Weights of a small image captioner: encoder activation quick_gelu.
Rows from block 5 of the image encoder, named by matrix and row number. Each number is 128 + 32 x the weight over its row's rms, rounded and kept within 0 to 255. All counts start at 0. After the name is the row's rms in percent of the matrix's.
# pw2: token mixer project (encoder.blocks.5.mixer.pw2.weight, 96x192), inputs 64-127
pw2.0 098 [131 144 126 149  87 133 152 147 123 162 113 144 108 104 146 113 108 106  59 119 115 102 118 117 102 143 102 158 147 101  93  69 138 142 157 108 165 121 160 136 120 125 189 140  77 114 210 140 104 137 139 128 102 172  86 147 143 110 184 139  89  97 166  96]
pw2.1 094 [125 120 110 118 141 139 151 145 107 173  86  82  98 102 124  91  49  97 156 127 159 179 120 105  89 104  99 187  68  54 164 139 159 120 141 151 108 134  45 187 131 158 163 137 138 145  88 159 113 150 111 144  67 181 162 108 144 196  84 142 110 111 160 112]
pw2.2 096 [ 85 153 101 103 173  82 111 129 162 106 116 185 148  83 168 118  45 111 101 146  87 145 120 125 127 129 197 133 110 135 137  53 114 144 138 140 140 121 116  79 188 108 129 128 106 124 163  95 149 119 140 151  91 104 138 133 107 116 114 125 155 151 100 150]
pw2.3 100 [139 128 138 122 140 185 152 167 189  90 100 103 138 112 227 153 114 117 120 140 162 118 164 166 121 105 183 184 129 126 120  68 137 176 148 134 150 163  75 221 124  44  89 127 173  99 104 156 102  49 123 112 123 139 101 112 129  90 168 153  87 102 108 132]
pw2.4 100 [136 166 122 198 150 185 133  70 216  92 149 176  88  85 112  89 193 143 120 172 135 146 141  94 132 111 157 102 136 167 170 103 104 138 156 150 132 165 127 138  98 143  90 128 154 107 127 134 155  96 159 103 117 166 122 123 138 160  64 157 158 142 103  91]
pw2.5 107 [102 121 106 141  87 155 153 151 106 113 143  80 141 158 189 131 147 117 184 155 111 148 110 137 167 146 106  89  62 138 161 114 142  82  83  81 144 144 184  51 169 118 133 155 133 150 125 103  94 169 130 171 107 139 156  82 168 174 133  94 107  94 113 111]
pw2.6 090 [143  57 141 114 131  99 113 128 215 133 123 148  95  99 149 125 138 127  86 127 130 136 143 149 132 137 102  87 157 140  85 177 110 149 123 143 159 155 136 106 100 164 178 139 168 127 103 125 148 137  88  87 136 170  85 122 165 159  33 101 108 138  85 138]
pw2.7 103 [ 92 180 118 145 135  76 125 162 128 205 127 128 134 132  82 128 148 172 125  78 174 143 140 130 146 142 113 103 196 139 141 173 121 134 116 147  96 138 196 136 134 160 188  77 151 174 130 113  91  90 129 179 139 117 108 182 132  89 152  78 129 123 130 130]
pw2.8 095 [ 53 150 123 140 120 138 126  94 162 142 103 137 170  87 136  97 110 135 117 190 108 174 145 102 138 149 137 141 122 169 127  79 161 138 123 138 119  63 112 112 156 152 103 141 191 128  53 143 116 134 164 114  63 179 157  83 170 190 121 173 161 115 127  95]
pw2.9 103 [ 98 120 161 123 143 142 117 101 114 127 130 168 136 118 150 165 132  84  88 115 124 126 122 177 152 166 132 113 114  72 133 126 136  95  95  64 112 120 127 143  88 138  68 179  99 135 125 123  86  82  63 133 130 119 141  71  96 125  53 151 148 133 181 157]
pw2.10 086 [122 161 119 111 139 139 171 131  92 128 123  92 129 119 128  84 114 110 127 103 121 144 187 115 168 119 125 150  96 125  92 149 101  95 151 171 132  92 127 130 107  99 140  92  99 159  99 173 110 152 175  91  57  99  99 124 118 121 179 192 153 136 142 107]
pw2.11 096 [161 100 160 175 171 172 133  90 157 163 117 117 118 130 160 160 135 133 141 138 187 137 148  86 134 116 121 148 132 106 128 160 176 104 149 162 111 183 149  78 117 144 131 114  90 112  70  96 128  96  99 142 122 117 172 202 131 119 164 122 122  96  86 123]
pw2.12 103 [119 109 136 137 143 121 187 165 222 142  97 133 151 166 180  93 125 142 141  93 189 114  85  97 145  76 132  88 167 141 151 125 128 122 200 138 130 152  92 144 124  97 129  84 176 139 115 103  91 137  99 119  99 112  93  88 144 123  90 170 145 166 144 158]
pw2.13 099 [154  86 120 104 148 129 111 105 132 160 110 157 170 145 158 165 195  93  97 138 109 124 104 116 126 145  68 156 168 100 188 126 159 135  79 111 135  73 146 108  84  89 111 148  94 106 107 146 100 100  92 145 182 112 112 152  89 157  99 150 144  88 112 150]
pw2.14 103 [137 105 101 106  78 122 112 131 159 135 106 133 120 192 168 121 177 123  82 144 147 110 126 149 120 199 110 150 124  89 169 108 108 129 100  78 128 109 124 141 198 103  81 117  93 130 117 125 148  80 155 174 126  84 118 155 183  94 138  39 201 169  95 161]
pw2.15 096 [131 111 148 115 104 138 106 129  87 147 142 136 149 179 157 124 125 135 141 127 178  97  81 139 127  90 139 122  92 111  83 129 101  89 129 133 122 163 192 138  60  92 129 176  90 119 131 138 130 139  71 124 146 168 176 166 163 171  98 151 102 115 141 132]
pw2.16 099 [110 100 120 157 131 114 106 137 173 146 141  75 140 146  94 140 103 132 155  75 107 143 106 136 156 113 158 139 114 106 142 100 146 126 118  96 139 204 154 219 170 103 167  64 123  88 109  93  88 109 135 145 182 151 119 133 155  84 110 191 100  98 135  68]
pw2.17 096 [151 111 158  55 182 146 152  45 138 184 134  86 116 141 144 181 125 126 132 101 140  72 149 135 162 109 107 141  95  98 178 126 155 117  66 115 133 158 160 156  75 170 130  87 100 143 123 170 118 132 178 161 189 100 131  76  73 154 152 114  88 166 174 101]
pw2.18 095 [151 139 125 153 118 191 165 125 164 212 147 144  98 152  64 132 150 109 132 138 143 114 152 135 115 130  95 182 183 205 121 120 131 147 178 177 103  90 117 159 139 135  82 122 131 151  91  99 129 169 111 148  92 142  87 154  82 117 118 197 132 185 133 135]
pw2.19 100 [ 81  69 172 153  98 103 101 119 120 143  94 150 152 106 154 130 145  87 140 121 123 149 156 113 104  45 121 122 128  66 114 100  82 109 123  79 127  98 121 134 144 115 161  95 110 114  98  95 176  92  82 111 155 154 139  99 124 142   2  85 130 158 139  74]
pw2.20 093 [105 146 132 125 124  97 176 105 161  74  94 122 190  96 129 161  97 127 144 153 128 125 140  66 136 156 123 162  96 142 113  90 134 143 151 119 116  94 164 130 164 130 115 183 120 124 119  18 130 170 165 142 146 149 138 171 189 146 114 150  82 111 146 189]
pw2.21 100 [139 126 143  56 131  92  92 115 135 110 108  88 103 179 122 118  87 152 119 109 186 133 140  94 126 134 116  88  92 140 138  94 148  72 124 122 201 116 183 109 113 129 102 107 173 127 107 128 141 112 130 102 159 113 141 123 117  84  89 166 138  95 139 123]
pw2.22 090 [159 124 103 122 181 171 141 133 169 143  93  98 117  48 164  89 134  90 163 153  58 105 171  76  92  71 148 138 115 150 117 136  75 112 113 114 133  40 147 119 106 110 169 127 101  99 125 123 147  96 119 174 109 154 105  92  57 139 109 144 142 121 103  81]
pw2.23 101 [ 94 149 156 125 121  98  91 164 136 169 144 167 120 138 122 126  79 130 202 166 180 120 144 135 127 128 107 119  92 141 138 182  80  98 146 155 139  88 131 103 154  76 130  82 154 130 158 118 171 115 109 160 105 140 151 191 135  89 134 111 161 134 121  48]
pw2.24 101 [ 94 110 116 117  72  97 121  97 164 123 122 130 161 133 125 152 101 148  78 136 115  93  78 150 118 131  68  94 140 116 177 113 101 103 153  98 117 169  17  72 136  90 122 186  70 152 145 143  92 164 117 120 159 137 149 137 166 163 176 111 169  96 102  97]
pw2.25 098 [161 156 163 129 152 109  94 110 110 108 115 120 145 186 138 201  99 100 156 127 180  95 116 125 140 198 141 171 166 124  96  98  97 103  55 126 112 181 129 151 107 108 131 170 100 122 114 108 162 151 123 147  90  87 137 139 153 101 172  58 152 143 194 128]
pw2.26 092 [100 127 193 137 145 141 175 119 216  64 121  69 144 154 147 138 149 135 134 108 159 159 117 161 122 135  87 115  73  96 119 162 167 136 140 111 115  52 101 136 106 145 160  85 141 145 148 132 135  89 106  98 178 109 121 127 133 123  94 131 148  79 138 134]
pw2.27 099 [ 96  95 130 127 139 144 121 114  86 165  94 175 125 105 132 123 156  94 175  89 153 133  97 123 135 102 120 159 131 134 202 179  80 173  87 136 156 125  99 138  95 158  79 126  90 120 154 119 108 145 137 195 179 174 110 140 162 162 130  72 162 161  84 145]
pw2.28 095 [140  62  95 131 134 136 171 165 152 126 123 116 138 125 106  99  86 125 124 105 125  85 167 131 150 109 126 152  42 162 132  91 172 162 114  67 124 145  76 144 115 120 113 150  79 138 152 129 166 140  91  97  89 106 137 132 164 159 105 167 141  83 133 155]
pw2.29 119 [ 87 115 135 131 118  66  97 127 119 113 175 109 120 104 113  58 142 103 144  71 140 148 135 109 113 149 193 109 114 176 113 172 222  98 115 118 112 109 112 154 121 120 123 102 155 173 127 155  77  97  96 184  82 110 111 205  83 132 129 170 166 136  96 128]
pw2.30 102 [175  72  71 106 169 159  79  56  93 138  77 167 176 151 176 171 156  75 178 116 113 178 117 165 143 139 121  87 153 182 168 141 164 148 180 102 149 127  92 145 118 129 159 169  90 108 172 122 141 176 139 103 142 150 149  70 124 172 113 146 140  93  65 133]
pw2.31 100 [144 153 151 160 128 134 171  82 148 183 105 164 111 130 175 110 141 173  87  98 145  98 111 102 132 146 146 149  82 132 145  50 153 107 141 161 154 162 136 138 166 174 200  90 135 142 104 116 134 105 143 141  82  94 164 138 174 112 111 145 176 146 113 113]
pw2.32 097 [111 111 150 152 167 110 149 137 117 194 125 109 132  84 161 162 153 106 184 149 105 145 132 103 164 141  60  99 143 144 146 105  86 193 153 105 162 120 116 171 208 148  93 120 157 120  94 126 166 129 156 145 132 154 123  61 117 136 169 154 128 155 193 134]
pw2.33 107 [122 102 147 143 169 112 194 101 149 156  84  84  74 154 165  64 119 115  95 142 108 113 167 160 121  92 147  93  81 157 130  80 112 113 186  77 152 120 117 143 154 115 117 107 111 107 116 171 164 112 141 140  85 143 185  97 121 185 157 167 151 121  91 173]
pw2.34 096 [145 155  71 145  78 134 153  99 158  66 124 118 119 157 137  99 168  94  82 210  92  85 115  94 157 155 167 159 170 125 122  83 183  99 160 198 140 150 137 131 113 135 109 141 129 150 131  82 133 115 149 118  95 122 109 121 156 142 122 101 125  89 141  67]
pw2.35 101 [144  39 122  67 186 126 111 120 123 105 140 139  94  48 170 125 131 123 149 141 157 158 114 178 105 141 166 196  98  83 107 160 107 129 110  97 165  98 160 144 109 107 135 108 111 170 125 106  99  37  76 116 120 196 132 146 153 140 111  68 149 166 134  92]
pw2.36 100 [160 131 119  83 213 136  85  92 110 126 127  62 119 159 101 111 116 149 131 108 147 117 112 167 148  62  68 151 101 123  72 151 132  91  95 172 100 108 111 125 138  79 153  79 103 150 132 126 139 113 140 210 142 182 135 113 119 159 114 105 124 138 144 124]
pw2.37 093 [105  71 129 112 137 133 175 130 176  76 116 106 129 128 119 107  87 131 119 168  81 131 164  74 165 105 138 163 167 160 132 129 119 149 174 110 154 132 110 118 112 139 147  62 172 122 183  83  94 145  97  94 131 130 166  87 137  91  95 124  98  88 101 118]
pw2.38 112 [133 118 127 140  96 100 145 138 130 177 147 119 157 133 136 176 127 101 142  89 136 191 120 100 154  95 140 166 131  95  97 119 214 163  97 129 138  77 132 114 126 117 166  99 117  94 184  74 106 121 143 127 123 111 129 154 164 110 116 215 117 110 128 148]
pw2.39 101 [165 121 161  89 110 132  83 138  66 123 148 121 127  98 171  94 139 111  75  82  77 156 163  68 128 105  75 124 115 129 140 151  99  97 142 116 166 104  76 138 175 116 148 141 120  81  80 148 145 107 165 116  68 113  75 125 162 184 128 135  97 170 173  24]
pw2.40 103 [160  75 126 127 185 154 132 149 154 154  75  94 119 140 146 135 113 103 134 102 163 142  84 176 148 108 125  76 122 127 130 131 121  80 151 103 173 154 124  57 114 133 119 137 168  85 115 152 117 136  29 159  76 122 113  91 126 121 102 111 110 164 148 117]
pw2.41 097 [122  84 128 103 120 134 125 134 114 143 184 107 161 134 119 154  98 208 121  76 124 129 129 130 112 133  70 130 101 161 169 131 130  88  78  67  38 115 149 114 143  98 111 114 136 112 148 149 140 130 123 112 102 153 139 107 104 118 124 117 131 178 141 155]
pw2.42 099 [120 135 170  99  73 203 145 171 161 149  91 136 125 149 167 159 120 176 116 168 145 126 145 100 119 154 139 146 164 155  85 111 158 122 127 138 103 128 140 101 158 161 115  77 123 135  88 110 185 143 126  94 104 178 145  66  77  97 105  84 134  85 133 110]
pw2.43 095 [150 108 182 150 107  77 165  83  70 113 108  66 168 107 133 174  78 173  77 205 112 154 119 101 134 178 125 152 115 165 120 150 165 197  66 164 137 165 146 102 120 130 135 172 109 127 158  90 104 116 122  85 116 147 135 171 170 140  91 149 131 125 102 103]
pw2.44 101 [133 141  95 148 131  98 146 131 174 148 172 106 180  96 126 181 155 196 110 135 113  83 128 123 120 166 127 116 123 115 141 161 113 102 126 191 124 114 134 127 134 121 188 152 133  89 141 113  95 112 128 136 137  55 115 121 120 118  81 154  98 132 137  97]
pw2.45 103 [114 190 109 139 142 111 165  89  81 190 112 172 157 149 114 146  79 140 155 102 119 146 140 103 132  57  28  87 127 106 125 148  81  91 155 104  97 144  95 129 130  90 108 121 125 145 121 153 133 161 145 134 161 119 135 109 137  78 149  59 127 131 122 113]
pw2.46 103 [ 87 162  82 102 103  72 117  77 141  96 123 179 117 102 177 193 152  80 139 149 108 152 140  95 147  92 144 162 173 187 126 140 156  75  97 106 140  88 123 177  99 117  85 192  63  82  86  92 124 179 154 133  84 188 100 128 177 151 131 131 119  91  79 107]
pw2.47 115 [125 157 128  96 115 192 107 152  47 167 106 137  97  86 119 128 131 108  99 114  93 170 158 209 136 106 102 143 162  82 164 169  67 158 151  75 131 122 122 103 122 157 145 108 125 102 133 131  82 172 145 100 151  66 153 134 161 116 154 146 128 125 140 101]
pw2.48 096 [158  79 111 106 113 141 175 118 115 151 141  87 185 132 138  97 156 113 177  87 113 124 117 149 178 154 163 155 123 160 125  86 129 108 167  69 125 103 135  79 106 157 154 123  57 161 110  94 103 126 194 117 158  61 196 173 200 107 138  45 111  93 144 124]
pw2.49 094 [146 101  99 139 128 102 131 146 146 200  87 129 110  89 157 121 144  88 112 113 125  95  87 110  93 156 140 154 138 150 193 109 126 129 179 122  74 164 109 142 152 119  80 102 116  87  78 108 140 112 105 143  70 125 110 160  97 150 145 142 193 123 131  89]
pw2.50 095 [148 112  91 162 113 119  82 114 209 121  82  55  94  93  92 137 120 106  56 111 140 167 102 192 141 131 205 138 128 135  58 100 118  80  80 138  93 126 131 162  41  76 160 131 146 118 103 113  94 112 136 120 120 156 144 136 133 135 151 100 110 137  91 152]
pw2.51 109 [122 149 137 163 113 111 112 153 185 156 142 135 102 113 158 112 217 130 130 142  71  90 151 168 121 119 126  71 137 168 143 207 129  94 216  94  76 156 137 122 122 187 143 112  83 139  96 123 112 249  94 148 128 124 165 103 149 121 116 177 150 170 101 106]
pw2.52 091 [104 109 126 119  70 116  78 186 198 105 118 143 108 141 149 130 142 109 106 150 143 145 144 116 127 149 106 138 126 168 149 106 103 143 112 140 114 160 143 138 172 101 226 135 182  86 136 152 200 123 131 138 138 127 105 185 105 103  75 141  95 122 137  93]
pw2.53 102 [127  60  90 146 121 123 144 145 119 137 110 137 248 180 125 171 144 116 164  78  91  81 101 126 181 133 139 142 123 105  90 191 150 103  97 154 163 108 171 147 130 152 133 188 125 143 125  75 166 131 135 132 117 183 116 113 188 197 124 139  90 167  61 105]
pw2.54 096 [134  95 124  96 144 145  77  99 132  91 130 114  96  81 136  77 143 136 131 108 106  94 113  98  99 102 101  97 123  53 179 163  72 167  74 128  33  77 133 132  81 127  89 171 117 104 119 124 112 171 136  90 120 168  76 128 130 124 167 161 112 155 135 120]
pw2.55 096 [118 136  87 202 115 114 208 188 190 135  82  93 127 111 117 105 167 112 109  31 131 132 101 141 108  82 100 108 170 118 121 105 125 192 150 103 150 150 117 137 112 137 122  90  98 115 101 121 142 182 100 135  70 104  78 178  84 134  88 106 111 162 101 153]
pw2.56 096 [ 47 137 100 176 173 170 112 184 118 167 142 115 111 110 137  90 126 120  99  63 184 125  59 111 116  77 151  96 125 125 138 102 135 124 124 146 129 132 132 112 138 157 163 154  94 179 182 135  66 111 160 155 105 118 137 121 116 118 141 111 130 194 153  65]
pw2.57 103 [176  97 120 124 119 120 132 111 193  91 118 118 188 140 143 142 137  98  96  75 152 106  83 122 144 148  91 191 124  47 119 151 107  94 102  86 125 138 133  92 156 188 114 116 153 131 162  99 103  78 125 142 100 114 131 112 135 174 110 141 213 138 112 114]
pw2.58 093 [ 88 172 153 140 160 135 131 187 151 118 120 151  92 162  92  73 126  83 125 145 124 105  43 105 101 110 101 153 127 175 140 166 132 157 119 148 146 185  90 148 156 171 119  80  93 111 152 166 112  81 106 147 160 128 135 122  88 171 135 185 136 145  83 117]
pw2.59 105 [150 114 137 167 114  87  81 124 111 116  78 163  76 108  75 134 150 135 147  84 166  95 112  96  96 142 157 113 103 141 106 113 128 211  83 188 170  71 195 179 160 153 101 147  83 125 185  55 116 154 103  96 117 118 158 154 206 138 115 160 159 126  74  95]
pw2.60 106 [146  62 133  94 137 115  96 227 140 114 123 155 143 161 193 145  35 116 137 178  72 149 136 105 108 101  91 178 165 153  81 122 149 160 128 150  80 130  93 100 100 108 146 129 160 114 169 177 119 171 121 157 130 130 111  93 152 120 121 120 148 201 139  84]
pw2.61 105 [ 85 165 153 133 129 185  90 149 172 149 119 140 141 192 137 151 116 159 135  80 144 128 159 156 110 127 138 163 164 114 100 123 148  97 116 114 162 150 186 167  99 148 151  97 111 149 114 136 118 111 168 179 121 135  87  86 189 119  55 139 171 183  94 114]
pw2.62 091 [114 177 136 148 133 133 135 107 111 148  84 155 103 148  97 153 126  65 119 187 148  90 135 109 158 119 159 157 131 188 100 160 172 152 183 158 175  82 156  94 120 120 166 136 189 146 164 117 148 109  89 124 132 102 144  94  82 151  98  91 130 135 109 125]
pw2.63 109 [126  77 163 129 119  64 111  88 168  97  71 148  91 111 106 111  67 174  46 102 123 106  97 109 139 109  90 163 150  89  77 192 121 123 152 143 132 113 134  83 161 120 131 160 133  86 162  60 208  98  48  72  86  90 144 124 166 141 143  97 126 192 131 113]
pw2.64 098 [145  92 170 124 141 130 147 131 131 165  99 161 120 115 154  73 135 102 102 140 142 139 105 118 127 143 194  82 157  81 114  83 126 146  92 193 175 136 135 146 151 182 140 147 129 177 131 112  89  92 110 120  84 130  49 118 112 117 146  87 152 142 124 115]
pw2.65 101 [155 147 164  27 126 152 122  93 155 138 119  85 185 103 151  95 115 123  98 172  87 125 133  85 102 196 168 197  98 114 114 155 110 156 114 100 215 132 151 151 122  92 153 163 129 119 127 133 191  87  85  74 114 114 128 167 105 157  74 168 153 147 120 174]
pw2.66 104 [108 109 142 124 167 182 119  97 102 196  81 163 110  50  94  66 114 164 103 148 121  88  83  85 155 137 170 173 194 153 114 103 162 161  90  74 134 120 125  99  51 111 114  98 145 101 169 143 109 130 136  84  98 118 101 160 144 106 121  89 138 131 148 135]
pw2.67 097 [102 185  75 167 125  91 141 115 143 129  92 189 116 152 132 142 128  98  84 140 141 136 160 137 104 146  99 134 194 131 134 181  94 174 164 123  80 111 103 127 166 123 155 117 157  90 156 124 151 103 141 129 107  77 178 111 143 134 119 124 105 132 120 165]
pw2.68 108 [142 182  84 112 176 175  83 134 140  98 124 159 149 135  71 180 121 148  91 115 145  84 174 105 116 159 174 128 117 200 147 126  95 148  97  85 105 117 129  65 104 132  76 145 103 112 126 118 106 113 149 119 114 131 145 133 119 148 116 152  74  68  85  67]
pw2.69 103 [135 166 102 107 106 159 118 183 169 172 105  76 111 136 157 121 101  96 161  80 121 149 109 159 114 125 143  66 112 130 103 119 151 159 105  81  93 196 151  93 115  63 162 171 147 110 103  74 166 136  96 157 152 143  91  49 108 101 150 114 157 115 140 174]
pw2.70 115 [148 105  76 108 106  98 125 123 106 228 127 129 166 172  69 115 150 129 106 172 174 122 160 129 172 168 144 147 110 157 136  89 179 117 115 127 206 102 133 151 153 125 139 203 156 121 127 140 127 121 106 153 171 124  92  91  87 166 149 101 167 112 114 135]
pw2.71 108 [129 134 103 148  81 120 135 150 131 134 119 103 157 164 115 148 118 126  80 159 152 115 143 110 141 106 105 170 134 112 129 125 132 149 131 119 150  72 113 149 111  82 127  98 116 105 188 163 107 134 187 152 146 204 128  86 120  74 148  89 153 137 151 161]
pw2.72 101 [113 121 129 120 100 134 135 119 148  86 103 104 114  90 135 141 131 118 181 170  98 111 110 159 148 109 203  78 141  95  48 148 144 157 168  88 107 134 176 137 116 145 116 166 104 139 167 150 118 113 125 113 127 104 123 143 127 163 103 103  99 144 139 153]
pw2.73 100 [106 130 104 162 158  64 128 157 176 145 134 111 112 168 138 114 114 151 140 123 140 135 112  65  90 129 138 139 144  87 119 127 116  76  86 169 136 107 140  75 129 134 186 163 143 160 121 185  91 113 100 122  93 149  67 204  88 154 132  87 143 159 190 200]
pw2.74 102 [145  90 113 150 137  81  32 179 142 145  90 122  87 183  83 186 168  87 150 170 151 149 143 108 128 105 182 132 147 135 134 146 115 151 178  86 131 103 160  98 112 214  88 112  66 176 118 147 115 179 101 180  53 163  79 125  87 130 157 117 124 149 115 112]
pw2.75 098 [144  87 135  71 166 107 140 118 157  93 119 195 150 162 165 135 145 132  54  91 122 107 132 161 131 136 193 125 130 102 135 170 186 143 123 159  82 166 184 113  80 163 102  81 101 173 120  67 192  81 126 114 180 131  77 103  97 159 127  53 146  87  61 158]
pw2.76 100 [138 160 117 116 130 169 114 135 101 131 156 122  27 147 132 182 144 159 168  54 117  78 154 124 133 155 134 152 164  77  99 116 108  56 166 141 132  56 218 193  95 130 137 157 156 129 117  85 147 103 153 152 143 141 177 129  89  98 150 135 120 122  96 126]
pw2.77 103 [109 105 140  72 149 165  66 135 141 149  55 135 132 110 202  59 111 104 166 114 142 134 104 148  99 160  91 112 126 114 161 155 112  75 158 116 163  70 112 137 129 148 205 155 111 149 129 155 182  62 139 141 114 162 128 160 136 120 183 170 130 117 143 157]
pw2.78 100 [132 153 145 125  99 137  80 135 137  92  99 131 141 122 173  50  83 167 172 123 160 157 176 183 110 167 116 108 160 201 138 150 144 135 106 153 170 143  87 113 100  95 151 162 109 128 141 104 101 194 113 121 113  84 134 182 130  99 192 164 163 117 101 130]
pw2.79 102 [139 138 122 126 137 194 134  77  53  81 133 154 120 155 142  91 154 122  62 130 110 118 101 129 107 122 190  93 148 112 154  72 102 116 124  64 177 136 162 177 106 121 107  94 153  92 102 124 119 169 119 142  66 170 136 102 143 158 111 143  76 115 141 120]
pw2.80 099 [128 122 157 143 123  97 100 111 134  65  76 128  74 142 112  81 142 106 160 161 123 158 100  94 136 119 132 160  49 146 117 140 175  84 165 158 128 153 156 117  94 110 142 135 116 138 164 209 164 136 150 163  98 182 109 135 103 142 117 126 154 126 120  75]
pw2.81 102 [179 108  99  80 201  74 152 160 102 136 143  64 169  90 136 119 113 137  76 100  99 114 108  56 144 151  61  95 103 125 112 134 107 108 133 195 138 102 140  71 129 114  61  78 139 153 135 111 104 130 125 116 133  86 112 158 143 150 108  83 167 155 104 107]
pw2.82 098 [102 148 131 113 111 101 178 197  85 118  93 135 134 134 109 101 137 100  97 126 112 160 169 126  90 152 119 128 117  94 109 122 150 170 134 202  85 149 172  99 136 114 133 113 103 126 133 114 196  68 198 163 174 168 104 102 128 142 106  93 126  96 136 189]
pw2.83 098 [127 168  96 135 125  98 128 112 109 162 177 216 127 164 174  85  78 145 146  81 134 118 147 141 150  96 148 123 107  85 108  69 125  60  28 160 168  87 111  62 143 135 126 178 118 139 123 170  98 138  56 146  77 130 104 105  84 128 147  35  95  87 102 155]
pw2.84 102 [172 123 158 109  83 151 210  94 112 114 151 142  94 165 108 114 158 140 178 150  72 147 116 124  97 180 114 122 193 117 199 125 130 180 125 132  44 118 187 190 139 149 110 168 125 125 148 163 149 121 132 155 156 138 130 170 143 136 142 139 121  81 161  78]
pw2.85 098 [110 120 145 154 100 151  72 145 111  73 106 151 149 130 140 120 146 140 110 141 153 139 117 210  73  99 162 147 124  87 146 115 122  95 156 196 153 154 174 150 134 137 134  81 104 135 100 125 137 132 105 165  88 167 100 108  83 134 124 130  81  77 135 126]
pw2.86 096 [196 167 170 128 119 135 170 134 163 116 125 119 144 131 133 133 121 113 190 199  85  89 106 104 122 142 127 150 113 120 123  92 139 150 148 161 146 127 180 105 133  99 167  97  74 141 155 144 101 130 117 103 138  95 173 127 117 157 114 152 128 146  82 149]
pw2.87 091 [123 114 126 191 150  90 196 120  93  86 132 142 127 139  79 134 114 149  99 132 118  85 174 150  96 157  95 186 175 146  87 240  94 168 158 120 148  97 106 125  73 128 122 137 175 148 115 158 141 167 137  93 151 100 127 148 150 129  98 144  83 126  87 111]
pw2.88 104 [155 136 115 102 111 154 153  93  91 112 186 114 152 133 154 104 136  92 125 130  84 124 128  82 151 196 111 121 158 124  85 172 145 102 183  81 123 137 141 148 116 143 135 134 144  45 123 159 198 182 119 142 168  95 177 137 134 143 126  81 154 112  87 106]
pw2.89 097 [159 118 152 135 136 129 141 114 140 130  68 168  94 137 138 172  51  92 161 116 127 124 152  77 110  95  98  97 130 120 146  93 135 115 149  93 145 143 127 137 134 156 152 110 109  99 197 101 180 145  59 176 151 153 115 116 122 116 123 142 155 176 137  74]
pw2.90 096 [100 123 154 113 112 145 129 102 142  71 163 130 122 164 146 105 181 124 148 174 114  79 142 169 154 186 102 114 102 155  94 122 119 164 104 133 116 129 183  79 168 176 135 199  89 135 136 169 119 126  54 111 127 135 130 134 128 113  95  97  92 186 139 135]
pw2.91 096 [150 142 167 105 131 182 113 105 144 161 153 113  99  69 155 107 155  78  81 149  65 181 120 136 143 131 182 140 153 147 149 170 110 135  50 127 101 108 145 165 159 170 135 137 115 151  97 125 136 105 155 155 111 117 130 140  66 102 117 127 129 174 117 141]
pw2.92 092 [134 142  64 104 126 148 152 218 111 120 100 135 148 129 132  85 138 104 132 117 145  75 153  68 162 115  89 164  91 171 130 117 138 152 115 149 176 171 162 203  92 156 125 167 110 151 127 141 103 143  99  98 129 105 180 137 133 156 110 145 122 147 149 143]
pw2.93 099 [ 85 125 165  71 125 145 143 118 192 190 151 134 170 115 153  82 162 168 115 118 167 106 178 107 147 183 120  90 104  72 102 119 132  76 165 121 189 114 175 139 126 113 128 169 140  96 110 150 158  95 151 160 150 159 153 116 134 101 168 118 218  77 146 110]
pw2.94 111 [128 146 186 181 121 102 122  59  91 162 126 183 159 164 109  68  52 142 170 149 116  73 141 112 132 124  87 108  90 168 184 109 130 108 157 138 132  81 132 113 101 130 138 131 140 164 184 151 160  87 128 132 135 116 114 183 131  92 109 158  81 166 158 104]
pw2.95 106 [ 77 124 126 103 126  88 105 109 101 127 118 190 176 148  68  85 107 175 124  88 164 150 143 151 108 134 129 154 168 227 116 153 131  96 107 103  82 121 129 112  74 110 123 118 139 167 104 111  92 147 155 127 108 139 122 128 155  50 131 173 149 158 162  74]